config = dict(
    train_examples=101725,
    image_size=32,
    horizontal_flip=False,
    conditioning='none',
    logit_normal_time=False,
    activation='gelu',
    mlp_ratio=4,
    fused_qkv=False,
    inner_norm=False,
    beta2=0.95,
    beta1=0.95,
    eps=1e-08,
    batch_size=64,
    lr_schedule='cosine_restarts',
)
Rows from block 9, named by matrix and row number. Rows with one number belong to one attention dimension. Each number is 128 + 32 x the weight over its row's rms, rounded and kept within 0 to 255. All counts start at 0. Numbers have three digits each. After the name is the row's rms in percent of the matrix's.
# q: attention query (model.blocks.9.attn.q.weight, 192x192), inputs 144-191
# k: attention key (model.blocks.9.attn.k.weight, 192x192), inputs 144-191
q.22 092:103120116157176104129106133204145140056088129128170098167096135129130138121120087174122093096132090099125131157122128126098132143097148113076192
k.22 082:148104109142128093194158116172059176126171127137101130178130175179225134084092077103173098073172113145168164156079131143115117102136159113115182
q.23 060:122131132121046131124111122105119120115130180151099129120141125156131097096069121169113154105171163127111157035131136136087144129083157105102142
k.23 067:150134106115164179120102109083166090135069088140105133030086115198124184124193179103106107092113151131132153115180101142143119078168148091156097
q.24 060:136116108147112167104140125085151107196130129087154137115144146134143118175141139129106120136103157135107126082128096142179087161132101114128123
k.24 058:069174067132146135106150161171131106136070141091160138142084136093106109146116042121134137131145140120100088109098130140116089211112112115125130
q.25 059:175149049100102122137132126104150131088133171188140130083155081166117153085147173140150131136121126122109099062142137063115137058134146144162124
k.25 069:137167058114134202138115108086136092141132129157107116155096106176098118106133217047129092107155135138124181135219106138133162040150112069140119
q.26 057:140136153115116157124164149077085143115146115096109153096126058086178128133149177131124144124153129119148135156147107121128135131119117157241102
k.26 063:116149138093094084134166095095099163078179105151096135166114047072081104130149145134144130126124176077123142181117158106089130145125112159208107
q.27 060:075122154075131172149117155111105102123075157091148141132146027168124113182105185119120141139147138101171161115094128170098133155092123139201171
k.27 073:172141129097117150180130164098132097105126134144162108125148064161145143138112120105067145126111126103176120161133113101104083191104126131200158
q.28 050:079169118108135169090133101076135111154097085120208152163152145110157100159134102114126148089114119162070161162173111181139130174119140146076145
k.28 049:084157103137095109121160116190157136141109131110162071119153143152115147126052122188068153080050129127142152103118150081111149120149120080122067
q.29 055:067182128114120123072134115125182085136115128136138127169132059151144139168151111160158124109120122125126140124160127138117068225108130120119176
k.29 055:137125062113114173135109141168168147109109134110175148129089182158150132139114153117086123192140085105140174148179153050120127132152154150157088
q.30 063:122159118140127120113107146188139111088115135147080101110140092131127161109124145176141106162137139123185118124115082165045130157130146081161161
k.30 058:094128086130146183187137131133163137138161124101123125053157148185094146115148127094191135175164071095182116140191129099143160105115131123129163
q.31 105:136141176155168135131086149172167124081078113154104086165120130113145137130116138181136094122137118122151128149129107102073100162095144069089166
k.31 082:105115118136117175196157159167103159147205140127085103116153134224163159076116123112163110111197075124201123102191127079126144099154152104139112
q.32 110:158126135065044090135172189126180152145159131146132110138166081086136122027127141144147205099104106118155174109121155108133114102060158119187140
k.32 123:119104128094050167105131153093142111125127139124207155133142087122120128086070144149091205110101146094143155131111098174144135124093180101198172
q.33 128:184131154125133119100114046166174117122180157151141113108112110115113076192104125112084128128147128090087181167106137120111136152129079112122145
k.33 125:114135153150122138098118098107148091156151162148024110086115129114091146128151084140154134085076193100170117128117146091132122117145156150130098
q.34 130:099144110148123147145145156163093117140083115129082114081177131165132054121144148175119102090128109177146229088085121118112102123109144098122105
k.34 131:085119060161111083096124104150171123137118093135149128142105167125145106126130049200117080171107060128149098139097119096118133117145148159095171
q.35 109:209127117116137112182122127152155177124135144099144116101131087171162072119084119132136164139166155165125187163163104083106041086113170167152107
k.35 114:143135178108158153154085134145148132191137179160145096111162111127174186136136177135148165214130122132095092118128103082144062119068138102160114
q.36 118:144124150150146122136169116128125158132044100131145187090150155096107075112142150128124106158184129159057190108179122140109178136083098180090163
k.36 118:129108159169162153161105135107131131186103178123106122083097157147028139137139126117017104142103107104122096147117083083105176135113127107045139
q.37 110:141154110092083106139093119138195138151128153137106103168130128180109129148096167193159140088161059118107081110119146115121119157163091131131113
k.37 118:104150107112135100109146150158109094129115199112143157167091106071149110106139191186078119143111125180125180135183114128128086131130139144168137
q.38 107:149111110129101146128091128078126135129081229151091129150113142134161141116135133081150132144147071066106148102157143137155098160127188164128117
k.38 115:173109117112099128109117147146149097106079174101156106108102098123149117161139133124219116183135145116162156128144143108127145091165113110147149
q.39 118:107184114082142124090122139097061065147155150137151122115151086103117140149177138197200146146080050189175080153072108093154129101172100125190126
k.39 133:183123117101133103151165165102128093119116127118139144101093124143194195131088223116098150152101056158139173131120111118158130117078104125180132
q.40 114:138157045131147135138101139138117102135118120113099070128110157189114073124126144059139128108105180117174176136144132086134150119080132120107139
k.40 119:113131095123162115095148106119121142078100111120113181182101116104073129112194089146178124202150181128125089139128144118116220127056151162127174
q.41 117:127126051123123117173127097145171103104163132121110100137106173215163176094168102136168119122158114087128074149142145130144156050154090123098186
k.41 126:058146122156146140148125110118236109088121182147198080110092141119145169137157130128149131200117170128103119148152141120107118127155085122121086
q.42 125:111123112104104166060125132103131114095063131107139114119164100159148085179107197104141183139107122125142163059151098169130125149075125141151098
k.42 129:089151146080097103108119101114133124160095095153190066169088136124124128151100172125131181086086112093122119096109149043139198111101110155159120
q.43 114:119131168184108112156088114085124120179151100118174122127061113159159111164098117132096123094162055071106129104174092085068109086108131107098124
k.43 116:194124171155131100144160100126108112174125181128145114153116124144117128155165133096128125093155079175099117151140062057100118120072099122089196
q.44 122:145136116073125132123160100066169170158140154134145179125178092151113136160151136188100182116144117149086158177100160080178061102126089170178102
k.44 120:170128153051137107124160124127109120141143112122066115169139115138073107151143227180113173148113117157092114116142123097153156114106081123171118
q.45 115:171123067085168122162136127106083102165115119123106150098134113178074100135142131115065120106164134158157193153144105089143166087104106165163103
k.45 122:094144136127144119170107143146169087139157097132107061142140134144102068129133212153129143254096100099100114131142106096130186120149047066116144
q.46 110:097144133156147084159120145176122173085162186147142096163085164105126073079137130132144133141128086067103188129162144082128137126108118102080099
k.46 124:122116177150125154101110141126147127125215125133131175146140136116137115123134084136217114133143074136168086135117142125121145140121183113099122
q.47 120:155130109119169144166097122203133147135140097124088065111062106123093177120152126167149155095097103073107145183138131105102078131141108101125181
k.47 136:121112096148157110089125125184163171137134140126055111114177142131099140118099056187137148130140082103171155123139158156122144143117163133087103
q.48 068:151198123136184133178105113096085130127164153165088118110154117153205115105154099117181101138157108140159174169131129174109089115152118110157131
k.48 068:136140111118136182123101118117078096115152156112106156097180117180222140126130072145165090080181075126148094112140075120139119142113134122126100
q.49 065:054105180086205145143148141198177117134124098083108161132170101104099108136154161184123103152126140139101149213153158195157105113156125151094171
k.49 067:086153102144119106129132152180129142127192111108158116244118105094104113152129130155144104156118119095098126169102108077088104174131138114129216
q.50 077:108109153101053137151154165088097145142114105138141164105149188132156103118101154170121161141139110201097178081082136089184108140153157145152089
k.50 076:185092166167170179159141128176092121155086085104133114079158163134224139062110076121144114102158138162166153156111120176130075146171150090084189
q.51 064:137160092106141073148144108106198121131134128113177169146143119138100086143108178137135118158136118140095134125195161120134145136145058139126148
k.51 067:086155183132121126168170084095134167113123094123185150170150126083109162148090123130070119164179111166078114154140147111105119100094068159104189
q.52 082:123147108110203108105151070156173141156115107166138148151098148108107102165164086142183098130169115115074131182191141128152159136129105145069134
k.52 077:163136079167128090092134080127176112126175126099156174178104180100141153153138070139099114074176083117098143116130109137142123120110125161053141
q.53 076:122138130138190133084073057107130128145156168150118105155087129133110087119174142075175091152126108105107082174149100135068140112116150132112094
k.53 072:063120133178167143144115071103124134131207151118128135151120150168168102150118085099120103135170077126086118121122087184128142109130134143058166
q.54 074:092087121111036133108146126187127152171145112113054102028097155110087169111082112180089166061087149083126098046152114118098200101107171135125110
k.54 071:035103163141108148117128106161157120120065082133057100071094178108022141127109096135091176109087158131134118118130141147141167100144165132103095
q.55 078:110124177146163157150096090153120153141154096130156118129151081094149163098164063126114098124134098134113109184113114177087125124112178170129182
k.55 075:102130095131129120120103145104130123132144151089200108070105132141179109162102121146048122068113119136103189116060073155124080178138158134130110
q.56 067:173132166140166099132100125141167155160114091165151161151120123117123196120141094130157093189100107181124069204141118157139084152124140184067089
k.56 063:139125125145141188145111185116117097188167163090180149043115196139111114127100087113055069131117150160114117144110087146127105129131150098086145
q.57 071:130077096112159122170147118083161139128149090108151153079148120073111155152126095129135161103148153184098127226088197150135085107112133163162071
k.57 075:114129140096128131142149136115089121106121142122172135109174062120190181101116173129102105150098153123122118150077139106112061155181171130200153
q.58 063:128167149142120141164129095081090118108099142111158141110133034089155149157121082126087092106137119112118064170097131104103116120147131179147123
k.58 062:120156122114111146106093129081096100087162138150117150136104101145127077130115170130086118116124131162124168136166142117133141064144123146127061
q.59 072:153101123071085142115144149108156120156161119154185150160110132111174081138114160141156148148118137152120145120130125156160060154139105096158102
k.59 070:152099168170145116154131150190139119148165188142165112076196131110199128077154090105166131164136119135167073170143110132122130135095164158093144
q.60 072:105141156151114139176158122101137098116056115123128106134108115143072135153105194185107103125179107122126129083105119173125232167150106125111211
k.60 082:056142156106140066121148119137170154097070085131128131111103127063023095142150119107109100171113173142090137108114156136140181116112080107102097
q.61 073:178115139118123125146129077145174152133116135129136136139123145118122188134157098080157076050125106171069049183108153200105124095161134147117160
k.61 075:098085110160128135110112114138144120146109153115095137100158125134058106139091013113152115126102152121152094155042137107109079101163166107059174
q.62 063:168111162116128105121169093132108154140089122095174142134138121092130083162143162126139134042175141129083147168093168097192137121119090171108090
k.62 065:178124077144141153108154094115168108126146133153079144177093065170112128143132119088107127085154114136144171141167158152144094143150111124132123
q.63 064:157167158166110146139073147185140102133078134138105105119110106144170186089129131101113097162095136133174110103172040111105120127101135085114207
k.63 066:085110085087107103103091144120127154113086167138154131125096148093108092171129161100072141181115128083111172085159101173140165137112132129144132
q.64 072:179125082140141136103093150102154130080115146157102088154128040132199140115178179068169090119092102079181120120203130130104105096138160126155155
k.64 072:108136157159052149119100141151062075086129186169117091109106204073181124121099131126151112155099118118136100131113118131137127134110129099087151
q.65 080:210114094104128125182137129144105124104138094113167103124148142175147150173126130129087164125118147156118168151086112079097077147138101164183114
k.65 078:168177127096099109108131143168082117131121110121099086129124118145147124133155177126131132104091131161150172080133137123145100155168100113180065
q.66 074:051156086099143110129162142128085103182137078112120162101118107125025128125124147138136154172140152123127104157152112091132206116099121162177083
k.66 072:156122193069169068128151159127129109135108122095086168118151099120069093123140126164118161210138160169153171101138127071119153127077144113147124
q.67 090:109143157127070118101105112089089097120159168188130136061153106127213107150144146129199140160116097144153097086098106169123113150157149136182102
k.67 083:164128100092091115094115101078170099135163172133174168108134140120126194149114113093187143148145066104127130155145139160137107091161167179171137
q.68 069:100160129116095164170130088058125168101058098139202124126111106145103146132087178125117168094189155131081207065106088146117132123107101068168041
k.68 072:153102134097097174164174113068146129144097125113133180151165182117110090138120117120063166121153126155039164104120115184157170092027071132144155
q.69 076:119115158099112199156142167151125143160079080129160155076155168127135133105085152127082132099115184139089165117117111134132109145114155083139125
k.69 077:077089153125151154177151116194074159145053083096128158105176200154141089144104122140089119137158206140108155158115122189119143086093099142115091
q.70 076:102137176122064105134149138082108114135135128142113145135132107125155105104069108110136141036148120118196096104084150130141071135122170097156155
k.70 070:112147197164081138138122105114105140114195152168104116150150151069179186125148115117129115101117120154107036163064112203139137119136146166140156
q.71 076:097158151167130158121137124062114071150118110103081077094080125118070132181121145107123089071130156161119103103124124081164239158130079098073132
k.71 069:108162085181145098128141098106092101144155139118101077119104127136066116125141094084100097137101134150143113158167117092115174107103085147057103
q.72 072:168182139105159100110156095156119124112097174125119122105151097138076112145186172123038126106131178141112160152091115100139080166139105130165083
k.72 078:070114149074097094081117118094211130145145116133169145120154089131070153136133189170078152107112155117066110092143129096132142124143102117183079
q.73 076:084124093123125150147152091193147169118106094099109155153152157139064133129127132156076126102177130160065147131146164116105195141140093123100120
k.73 085:151150059137135119104168092221087183122132104134051140120156211086059145132177132126057119128130133161091163148098138125144176168142101159127130
q.74 078:207127140137159152132108151178141185094162216187107113122105150108138133113217142082107128112134098115092147142148147116154069126157149139077158
k.74 071:136099187171121075149128100192183164133121160157137102152102160136138120137085036095117136082114141065109093191110141071101089190129134104044177
q.75 082:121130132134176177154090148155128147128176131094127166095169162077139126113152093177109093173157148109103087158154131161119111080185138142127116
k.75 083:120076127182178149142124148168147152152095126136097149098141118102171140098128075211087080214117167131148141162119123127112125112187190109070151
q.76 075:178159088118146132141119113102180132098064127119226092098124085126168091106122149152106147137109128059113168137129103191142148106115118118161158
k.76 080:048126123116073181147118156069147075113084134113209146045130136142115080142077107162109138145148147078115120129165133142128130086126107072134127
q.77 076:179120159172129139086070154178133122095140195167147122105172190143152142159131115044131081115119131126118086104091127162099067161163163170097138
k.77 073:108136160147123091115103110164122141152166171176138109085111117152174171139157091092102104062116149153142104146084101146129084152165144101121103
q.78 085:124172121094165132147155183099086078159193136118109108103144078151132094124110188160103144075118114137196086198136115136163145114103161118240131
k.78 084:115135180087132152142109138103116089171153111139119094089119074161155126131117217164063144130120115116151102169109106052116128187148169124222114
q.79 075:067131117129122168160112122118125137122107113093221160080152195151106112103114063156125080092166138093094119122119156168131177145155146135105091
k.79 077:128128077179147151133134133144103142125103123109226146139116201132129127105131046158091065128157134164116156160154124133125154156130130155097115
q.80 089:071184109175184163128091135107110107069129145139140052151115076149119128131143164132111102185063123080139139160111091172086142135148133100140135
k.80 074:095128128138153121103138141125125171123124129114182137063154044102074092112174178052075070140099130104100135168140103158080150091104127122084139
q.81 094:181178104145120150136146157149113145120070126133095114088126144140155126126135165131070123190161143153129248078085124123124120130095156104125040
k.81 082:153117110120144118115142120113103182109115135126152167132130110065086091148109115155163123096118192115143115124124110065126141120103085140113113
q.82 076:130156103114176087170074124121175153128144120128154094127110124145171177125109135100169074092130115065127152160166087106081107118188140113125105
k.82 073:177127104147163155140122162109110077094163196099107115120127113097169130139188180110092076202108147161098170123139122133128044118180124112137128
q.83 089:169091090176068194110133172119124119144100167107083110116118180180164101121123065122132149129107114075146149017117153152114101167089122110113096
k.83 084:094099141139112088124132116164063150104174138105062125123027129105105097138153097161143152096101134126121098146112132148128140151150084153121124
q.84 069:132108157131119152112115147158166105116140172080099090152046132140130084163151138149190117158116107138173059157082135157121083149127153111146138
k.84 070:162091190126126093124169144115133147110121166109124182113137222119176145114137102136200108121128116210134085108119122182168086108063114107086119
q.85 066:145143165179152178153113168133124138088078116136153116092177121107179066136092160118136141095103175215147180184120080128138111082085147118115173
k.85 067:181133112132093168146139127144114152144145082116186132072115164137155151147117096075241157105100159139115096105078134110140047133092119124116110
q.86 079:108096137106075105123128171154146135140094134093063153068191202109178145124106139102113130082128144200154159058147147099120106101153155139125094
k.86 075:081111138098104127146139124099079137127143125147101157196162147116111103155129148110130155192148175149103086162148151104142078099168152102138054
q.87 081:063138091166048095092139122121163174159152121132094135164174081114152143111133166115096110132101123084124096035175113122092098142187153068165044
k.87 079:138127113148131107114147111105146136104150125141131149192097059149132165151135150163088066124100116179115160132095134115126098110111118160155121
q.88 075:162194121117160131125134120122120123182129157151160151145167073131177155127086123157125123138156093123136141130112112098096112145140117099196057
k.88 065:082126255124116157106115156104046083118177202104081125128147125121141123137167091048139117118106126144161076098125127168151061172197155148125088
q.89 083:136126099086152085137119095182174137175179093121197101085055143125117185125133090131122167102135120107099167230108146073132105160164144131100070
k.89 086:142149139083106176123135114091148098088068152163148099089222088114172117112157147100100155144128113117124208052151173146156100117109173127148149
q.90 067:155141085145108177094173186131067068131091115110155151162104162172161152125122125143106116180107112129163169090173098175179077138091129080124152
k.90 060:081103148126053111145129114118161144191166093119152130119078135156169130127065097109145136082102089132112187165076145122140149116177129105132094
q.91 075:093122109130157153120132133129146108181096169127134171107144205148081103128119062117131121106112116057163062171087154145186187175102153122086182
k.91 067:131130112132123154115137136132049189147005096134147167117155125102072127130121141124223129197119122132120091113127127158134146166091148128122151
q.92 094:144111100086207143153138132128039113192213107109159163147073119153093129104146152135103082145122110103141167255147119117132118148082097153128126
k.92 096:142139136120148124119121100117128156159062080144137130109180129106149134127112143118188120120137118119110119155105116146122154149123116148117134
q.93 078:213159119162145135129112073157121111121172127106160116117175120077136131134145115157132075132197108137114159167130101156112115131153139147117130
k.93 069:118145083151098162145137129102147130115107151099143120065186097174128146142118176067093061098153172074133182163141136125097113116162157120119121
q.94 074:132166178101134168114143133165139098124099182135152135105205187125108097133077153148134155135182120113151102180061180146211103155107150120132079
k.94 078:140131160110094140113153120135097131088038170122167148069149221131148112171089107139094152133130131168109131084080139141164101106068111105120141
q.95 079:125043159094134182157098083138204106158148095165113057152099166133084135162114132170142151196163129177132111132135151125150113126130152109102065
k.95 078:128118121104155084123160152147142103136165212134098084108164120134174041121170146158092156076091110119141149130106129130141095122132096109145157
q.96 111:138127105130111091150169151134115117121095141100111097169098105137160169136159157096087136135130124228101134070162082087130135136096101124166153
k.96 124:116179112118060096086126107116179154076160193155176122160136067074120146123099147090158151134138108057161121157115202161097135122110158159152111
q.97 126:181110138116175145111129104148223119104120172110164164123167185119160176149190092065138110165166095132119148181154163112205080096125150164125135
k.97 125:179138091124168122132099111163175151132153190146147110041218117130139186119152149160171116140133084095111127151101176107125055124233139139129171
q.98 126:169096121099096092145191105144185162148130176100073155084172165126159101114157110079101131056147128142114132111121170165157109149180121130115101
k.98 140:129097112115098197107146182059142079132144197094107135073128141130153155141197123159067110107078089184162113079086119174172077109156156154173098
q.99 119:122118082108114148141154157113092134119114088115129148156121139121127062100112120150154133124158118170143213095132152149135119152148103120128070
k.99 139:128110120066123154115150102048095074175145145090122174136146120159110105141075140130181123135179088110156146106132148139159182143113117146172108
q.100 119:123104178101072146168114145130155150094118101117188105126151123096136168172144165118087179123114189078118100083128190085103163090110118157161091
k.100 131:121088131095101109120147201128128113115081111091123119137121156140111173071078155162164159105112208137187056095121138140162160135129172146166136
q.101 115:167170081162106156148105156124127081098097102136124088167156135170164201117080129105117109105138176136166127115105144084130052134195118148122103
k.101 121:096149171123107154137137093149144125125087173135195149150157140127126171123089110094161128110187179141068139076102111165148086103140130136109135
q.102 121:103162155157172135145105112100096138139150133133122150149169120141176122155129111079123064228172105185110118119141100154164096114181108117107167
k.102 127:127183111145223109119134138168130122109110118127135140126167100122148085109204134129067048143168133186124145080183076147155125092197173112101138
q.103 125:183113129090164087116159072147112119136118081136141097164130116130095125164191116114193152092123166173100141172113170088159143130140111146140114
k.103 150:183159108102155110121138116064156141124137113150142199103164109132144128145172159091191136192164158189085141097151118067144146129143122169147135
q.104 129:104151081102142102120130095158145176149091131140153159114194080124118161111112138156066139105180120093077139167128112109115109137136092149152124
k.104 133:135151154111091142149139145134197147122161076151151123079211071125048185118074094148094164105123142111164060148088218115105136119149162142136107
q.105 119:049156088124159131164144134123132107131103150117080076116161123149074075113132115140097096134112189142150111139136100046111129122170019101120131
k.105 133:094099159113156115100138157094101064113091118108080128064151153123024121151152100128040102162094210157191102122140151134136175116202104119120133
q.106 131:123170143117112128116106090138172185176094185159091123129170093112050150114157132141083142117169160099097084104102179094080126142157147130145106
k.106 144:084161115135142112140144035110206175135098106140148169142154113143123122142127072132062153119195130096042114099130174131126126151105105159103100
q.107 126:164095108155071111079139125123187179076092129127184118189147190164207137104116100117141105100121102106123181064131163118106131146108106117109149
k.107 128:107086153158085107125120143170197111144103079059134113213048179114094151138128120189206101124124068153074080139167115161135216104108100096091127
q.108 107:143096136137120114103132155114140126143106182108149122133154114173069035152128147150130208167060120069107046131113111189121187151115096104113177
k.108 124:161190128132146128137087128153131115113062170163121063116114071152146097124145149092020211095152125128143191102124109103111077131070135124114095
q.109 122:134120117176137135091117152168153129144146168131100130138139134091139077131227141084211058150112159094113165090150108167112058133183161120084153
k.109 130:148139121146175137149093086109117187103133167154108100164104131134157080118192102036089055142126173101071186160116109117079079155125142144109138
q.110 122:170146129146159151173071125126177104112179178154120079120069106166140130130181131087169073155106080106153101188142130148089121140168097132118134
k.110 120:137150135157176096118098090150119115140158128151144112096120133130161147113159141140181070078141107094124107143156113122118132102201137137092145
q.111 127:142112146139137148163114103126076151116135112147158081194102134122127130113122147041148148091120136096123123123081090117091154124030102105118109
k.111 116:152149094153159203127102125133109140154112054173132115148108110129168115122089140091215179133116203097140144129082108143130192102057131152110160
q.112 132:142130129081133167138147167136132075163131142104164173108165130123112135082084138088160145115131087182198135160135134120169099138156167078142135
k.112 133:168100097064051153133150137085121106134167108099084163153197106128190186137121167185130151144133068130138122090110173090155100156174145158213102
q.113 120:153167191120154070132125133128162031162149166099084079071129128081119120154163171062148066183099101126132099154183090097142096152204138128147147
k.113 115:124142049110127138100118136088157114129115160152157130128096104162124107124144192125164065119116049153131105141104132091129131149228111132180128
q.114 129:113146098118166145146118086154121124137169140132133104084158147133096112138157089133109104095144151115099132187117150177125073110200114138103119
k.114 123:162151127168166127151120157156143149155081107129122117140075145100157145132097102143081109165135195131117164130123124088128052125191166118082109
q.115 122:152103145127105130097128158134042127126131234149081133090109105181113116178106127087166175059130140094185101126095148154120097135104162151127127
k.115 124:153094182146107127113136109076161107134165248136102102145085140128149158125099095113121172172082107152132100130068162107131090110099154139133105
q.116 113:152116150109150114157129123156130162145148175114195113158134143129137082118098125112099208129124061085128184169141146075141097147046136128106128
k.116 124:143161120144123122125095134194148143105132200176180078173147125136107052122071120168112231094119055067142134160161166082085081134106123091103146
q.117 132:114097126128073136128143175082133112223084141106157108140098144172127078140029121179047167039087138085147191066104115159123141155093125103141124
k.117 124:065145131108042113110127135139129161116141089157147136076197080101097143104082132163055207124115159121103106153104169156121129128114137155160133
q.118 120:118138143101128065177165106155160179178123065115141111171135115199107125147114160143152147113147149121076142143130187078139156089152080099117115
k.118 121:124107121099170054143146104178149119116106100113126127173101152126097173115129184165081130110152165172117160128178101058146150096102092134145126
q.119 123:104077116088086112170168137137090133130136119087065090116112146092098143154114141133156143183134203211127186103140134125109100134115049087126128
k.119 118:126119087091085151123147142077164107127131113142148157085093084150121052126140175112111141117110166111135219133159149174116146135109092111173110
q.120 127:082143079145097184140104111115093139098140164143126103223141084131165091128115125133218091119132096018112147103172130119089134121116095094140151
k.120 116:124115108131084153124108139140072110093177172116167145122137170095152110116108132191184099109141041105118130118169162150124151120109133149103204
q.121 129:135153079083171186142115125103170086158141096145201088049102101157121112154181165124156147115101116133132097174149072144158160109109103097183115
k.121 127:162119094091124105102163182101107153120102119123142202166072116091110061113138134101177164170118138098135121138122147129129109148078153158188150
q.122 121:081131149098111064125127110140074124068114126155183113093067131117114157111045112164102211133118158101134154164094158133146137094101112181136109
k.122 142:133068130068064140121192127146116092150073119058098158100169165154110127117104119140109186081157147196129173058122141141194117112136101087151122
q.123 125:167132095119173145143123100082155147076093107118167173114083187150139158190173105095065092118104090179095198185167130144170080125101100173104095
k.123 133:121121138133144082107163107212165136151113110091111119168157152097146126108171125175157125081137087125105151118118144137126127130197098102094116
q.124 134:139097159138074148138124161126111129128126094141104080192149119154199116130124131037040126096117092099141133061113122077083120120165145089137129
k.124 133:110151134103129113109170133128036146103152085121140141149229102111114031134191152088149105117111144190120207096123127142143085128090103094161113
q.125 126:177111120153107069112153112113163162067139156101171160183130146152144157142155145088168095133171093212121132089109164135151096111104139139101133
k.125 119:201166139155117101141130162144218136112159167160183105100171145115198173108164127108186066086082091132134087124140092157129024112114147108122165
q.126 112:136082083153146112117138116161082129098129222131137083082138139177141121093125108133035083158097148128168175115147110124120086105140159128103127
k.126 117:143131142137175091162109150180113142125144149108066082110162091137099082112107119145105100130145154101149116140142150079098135158141150109105117
q.127 125:157098178130121155175115162125095159118124111115124144090137124143168138126105118050185144202117177140105135092134116165117110127122102087131096
k.127 124:134129136123164103100111105178071180076067138147180186082066167075151140126170145096163127147117219107119172155119117177135099103097135182143123
q.128 098:122078035118124105165145156141140161097135110151147125089075146137145175060107123143128155171150105146132132119095124109152116072121117119123113
k.128 109:133124075135099087182196120134126148142138127110130129095123134141166146069103159130145144115156096142141116143031135161161114100148094111128087
q.129 121:047131111140076080142135158143028146113121089069103122115123118137149065119077116145105132159100125111180137103108153160116130089159133103150120
k.129 121:040121140108117130162134181110047125117161096111144160107150099139125073119072110136106136175129091151146150135108124185135143073119132119141103
q.130 106:138168155098207109132172121128128104155173142149114135064163102088064161115122126170068178166116133111119097203117126164138146155110147141153147
k.130 112:135130086098174124118137166104124134149142102127100142117127142113101152126140165167097198168099172096139151135148113129137145161154157137187131
q.131 106:173109130169068118113126104097140130134129155114139109176138126088175182093103151089103132029091112118115077107065105077126107214102154128126094
k.131 116:166108141159042113130152089110106158143142148090151130116151161108143168113106084082127157075122104125114105134051154092131107211098159159121095
q.132 112:158156109135153153119118137113147124136052151124155167120102120118124130114165133100170073125153113130133135135148108157101095146140151168125141
k.132 113:160166150136157155125123120127115149104090175133109175081106097117116167150168080122182085137147147153132145125100127180093049126136164165118127
q.133 114:144147151121173139117112120150219149144159171159108098191172162140146162147149129135076108152114073107079145173128144143166069098183114129109118
k.133 103:114115099142114160124103147112209122124183165144133122179141137137194144125141097137074131177112059079086141125138129169131035115193122105152140
q.134 092:144163147060138112145115100110191123102074079146161149130194127158111170180143131070118139072155181146081135162082096147124066086104118116163099
k.134 101:124132145076092131131120153103183119105088101127157147156118073102108193129123177112104163132098212158118109115013145093118077098119154102193095
q.135 104:050169086129153169116096129081140131129146113119135172100171058164089163091154141128110113130163123096118090145079104092113131170127171126137075
k.135 120:074144153157176137138107138073147140126108112155130122126139087135099166130117077149055099173126103113118150121079158071094124152128174154104060
q.136 107:108187137155136120131102127127088165137096131140204126169138105086115147092133173138123144113152111093071062107173031077125132172079143111126107
k.136 108:109166168149149112157120125179081148118117111129145113112161147136124161105098128169116140054188139096122050093202096099122175152045118120120136
q.137 105:085155162168110098124131125115098140118149160109104125171120115150119130150133137165073124105124068075130124107088107106096174104093142107108147
k.137 107:100090168144098098116126116116123169108127144125154166160074139139118099129154126156083129134087066072126151169119148141084183146065148115113126
q.138 103:172131147095087164122104102095150158087132182168160144122153152145127139157186143063143192179147047139121172093116156097150112139118140149165074
k.138 112:165118096056101117124149135088174163100171186113193170113126108151122114132147162092136181142155083095120187106143203123130090133100101156189130
q.139 111:104126091166165169120075098125080105104061108099091159153117138142072059142090113139081086121170202117129135154177106108102179092117144128103188
k.139 112:103128050161184101126117119160058154105116097119116179141097144126091041106083078170059102103154222093126134168173138095097193105116126141077126
q.140 109:163136118134089150150158154118074149116094112140176140119123140132153127104103155153093157123160163191121167096121220138115134157159137176139116
k.140 109:127139145073098113135165119147058148116063121157141146130156099110123105139149144165095147087165154192129141100129152142141124136188122175179068
q.141 104:209147129154151159128095106128143115127195139138121148115179103100151140159135105107154087102158089145149106126165146131132061117191163148130153
k.141 108:201188107158141143112115141114128119137162146156107158094146089086145135110176148084182075088127087179114116125144116131137056179162160140133159
q.142 105:147120170152132141130149080153127137117087118128100092126123110053088092136134112106082121122117100123083169153102141109106121174173092104123106
k.142 106:149149162144157165147149117122132138128106121140104116100107099087094081132131128112103125112111112100097107169159163094126144187138091109143109
q.143 105:114092132130055131075125127094178125134098119091133145121111142105131092160084130211080180066091151126131122077090106146127137099102169121172129
k.143 112:108107145127083146098143150118168091126116112092155124079149146116084135095097109160030188044096110108154126100112141138175136109112169106127141
q.144 122:060149160136198151148143114111060108131133119135098147135091088145126153172159116083146110114125135167119093174179144195147203126135086180089101
k.144 107:112114185146175141117108124139051098124127099142089123134135131160143143157136113108118088129097151169140184131115137167119145098152107128070070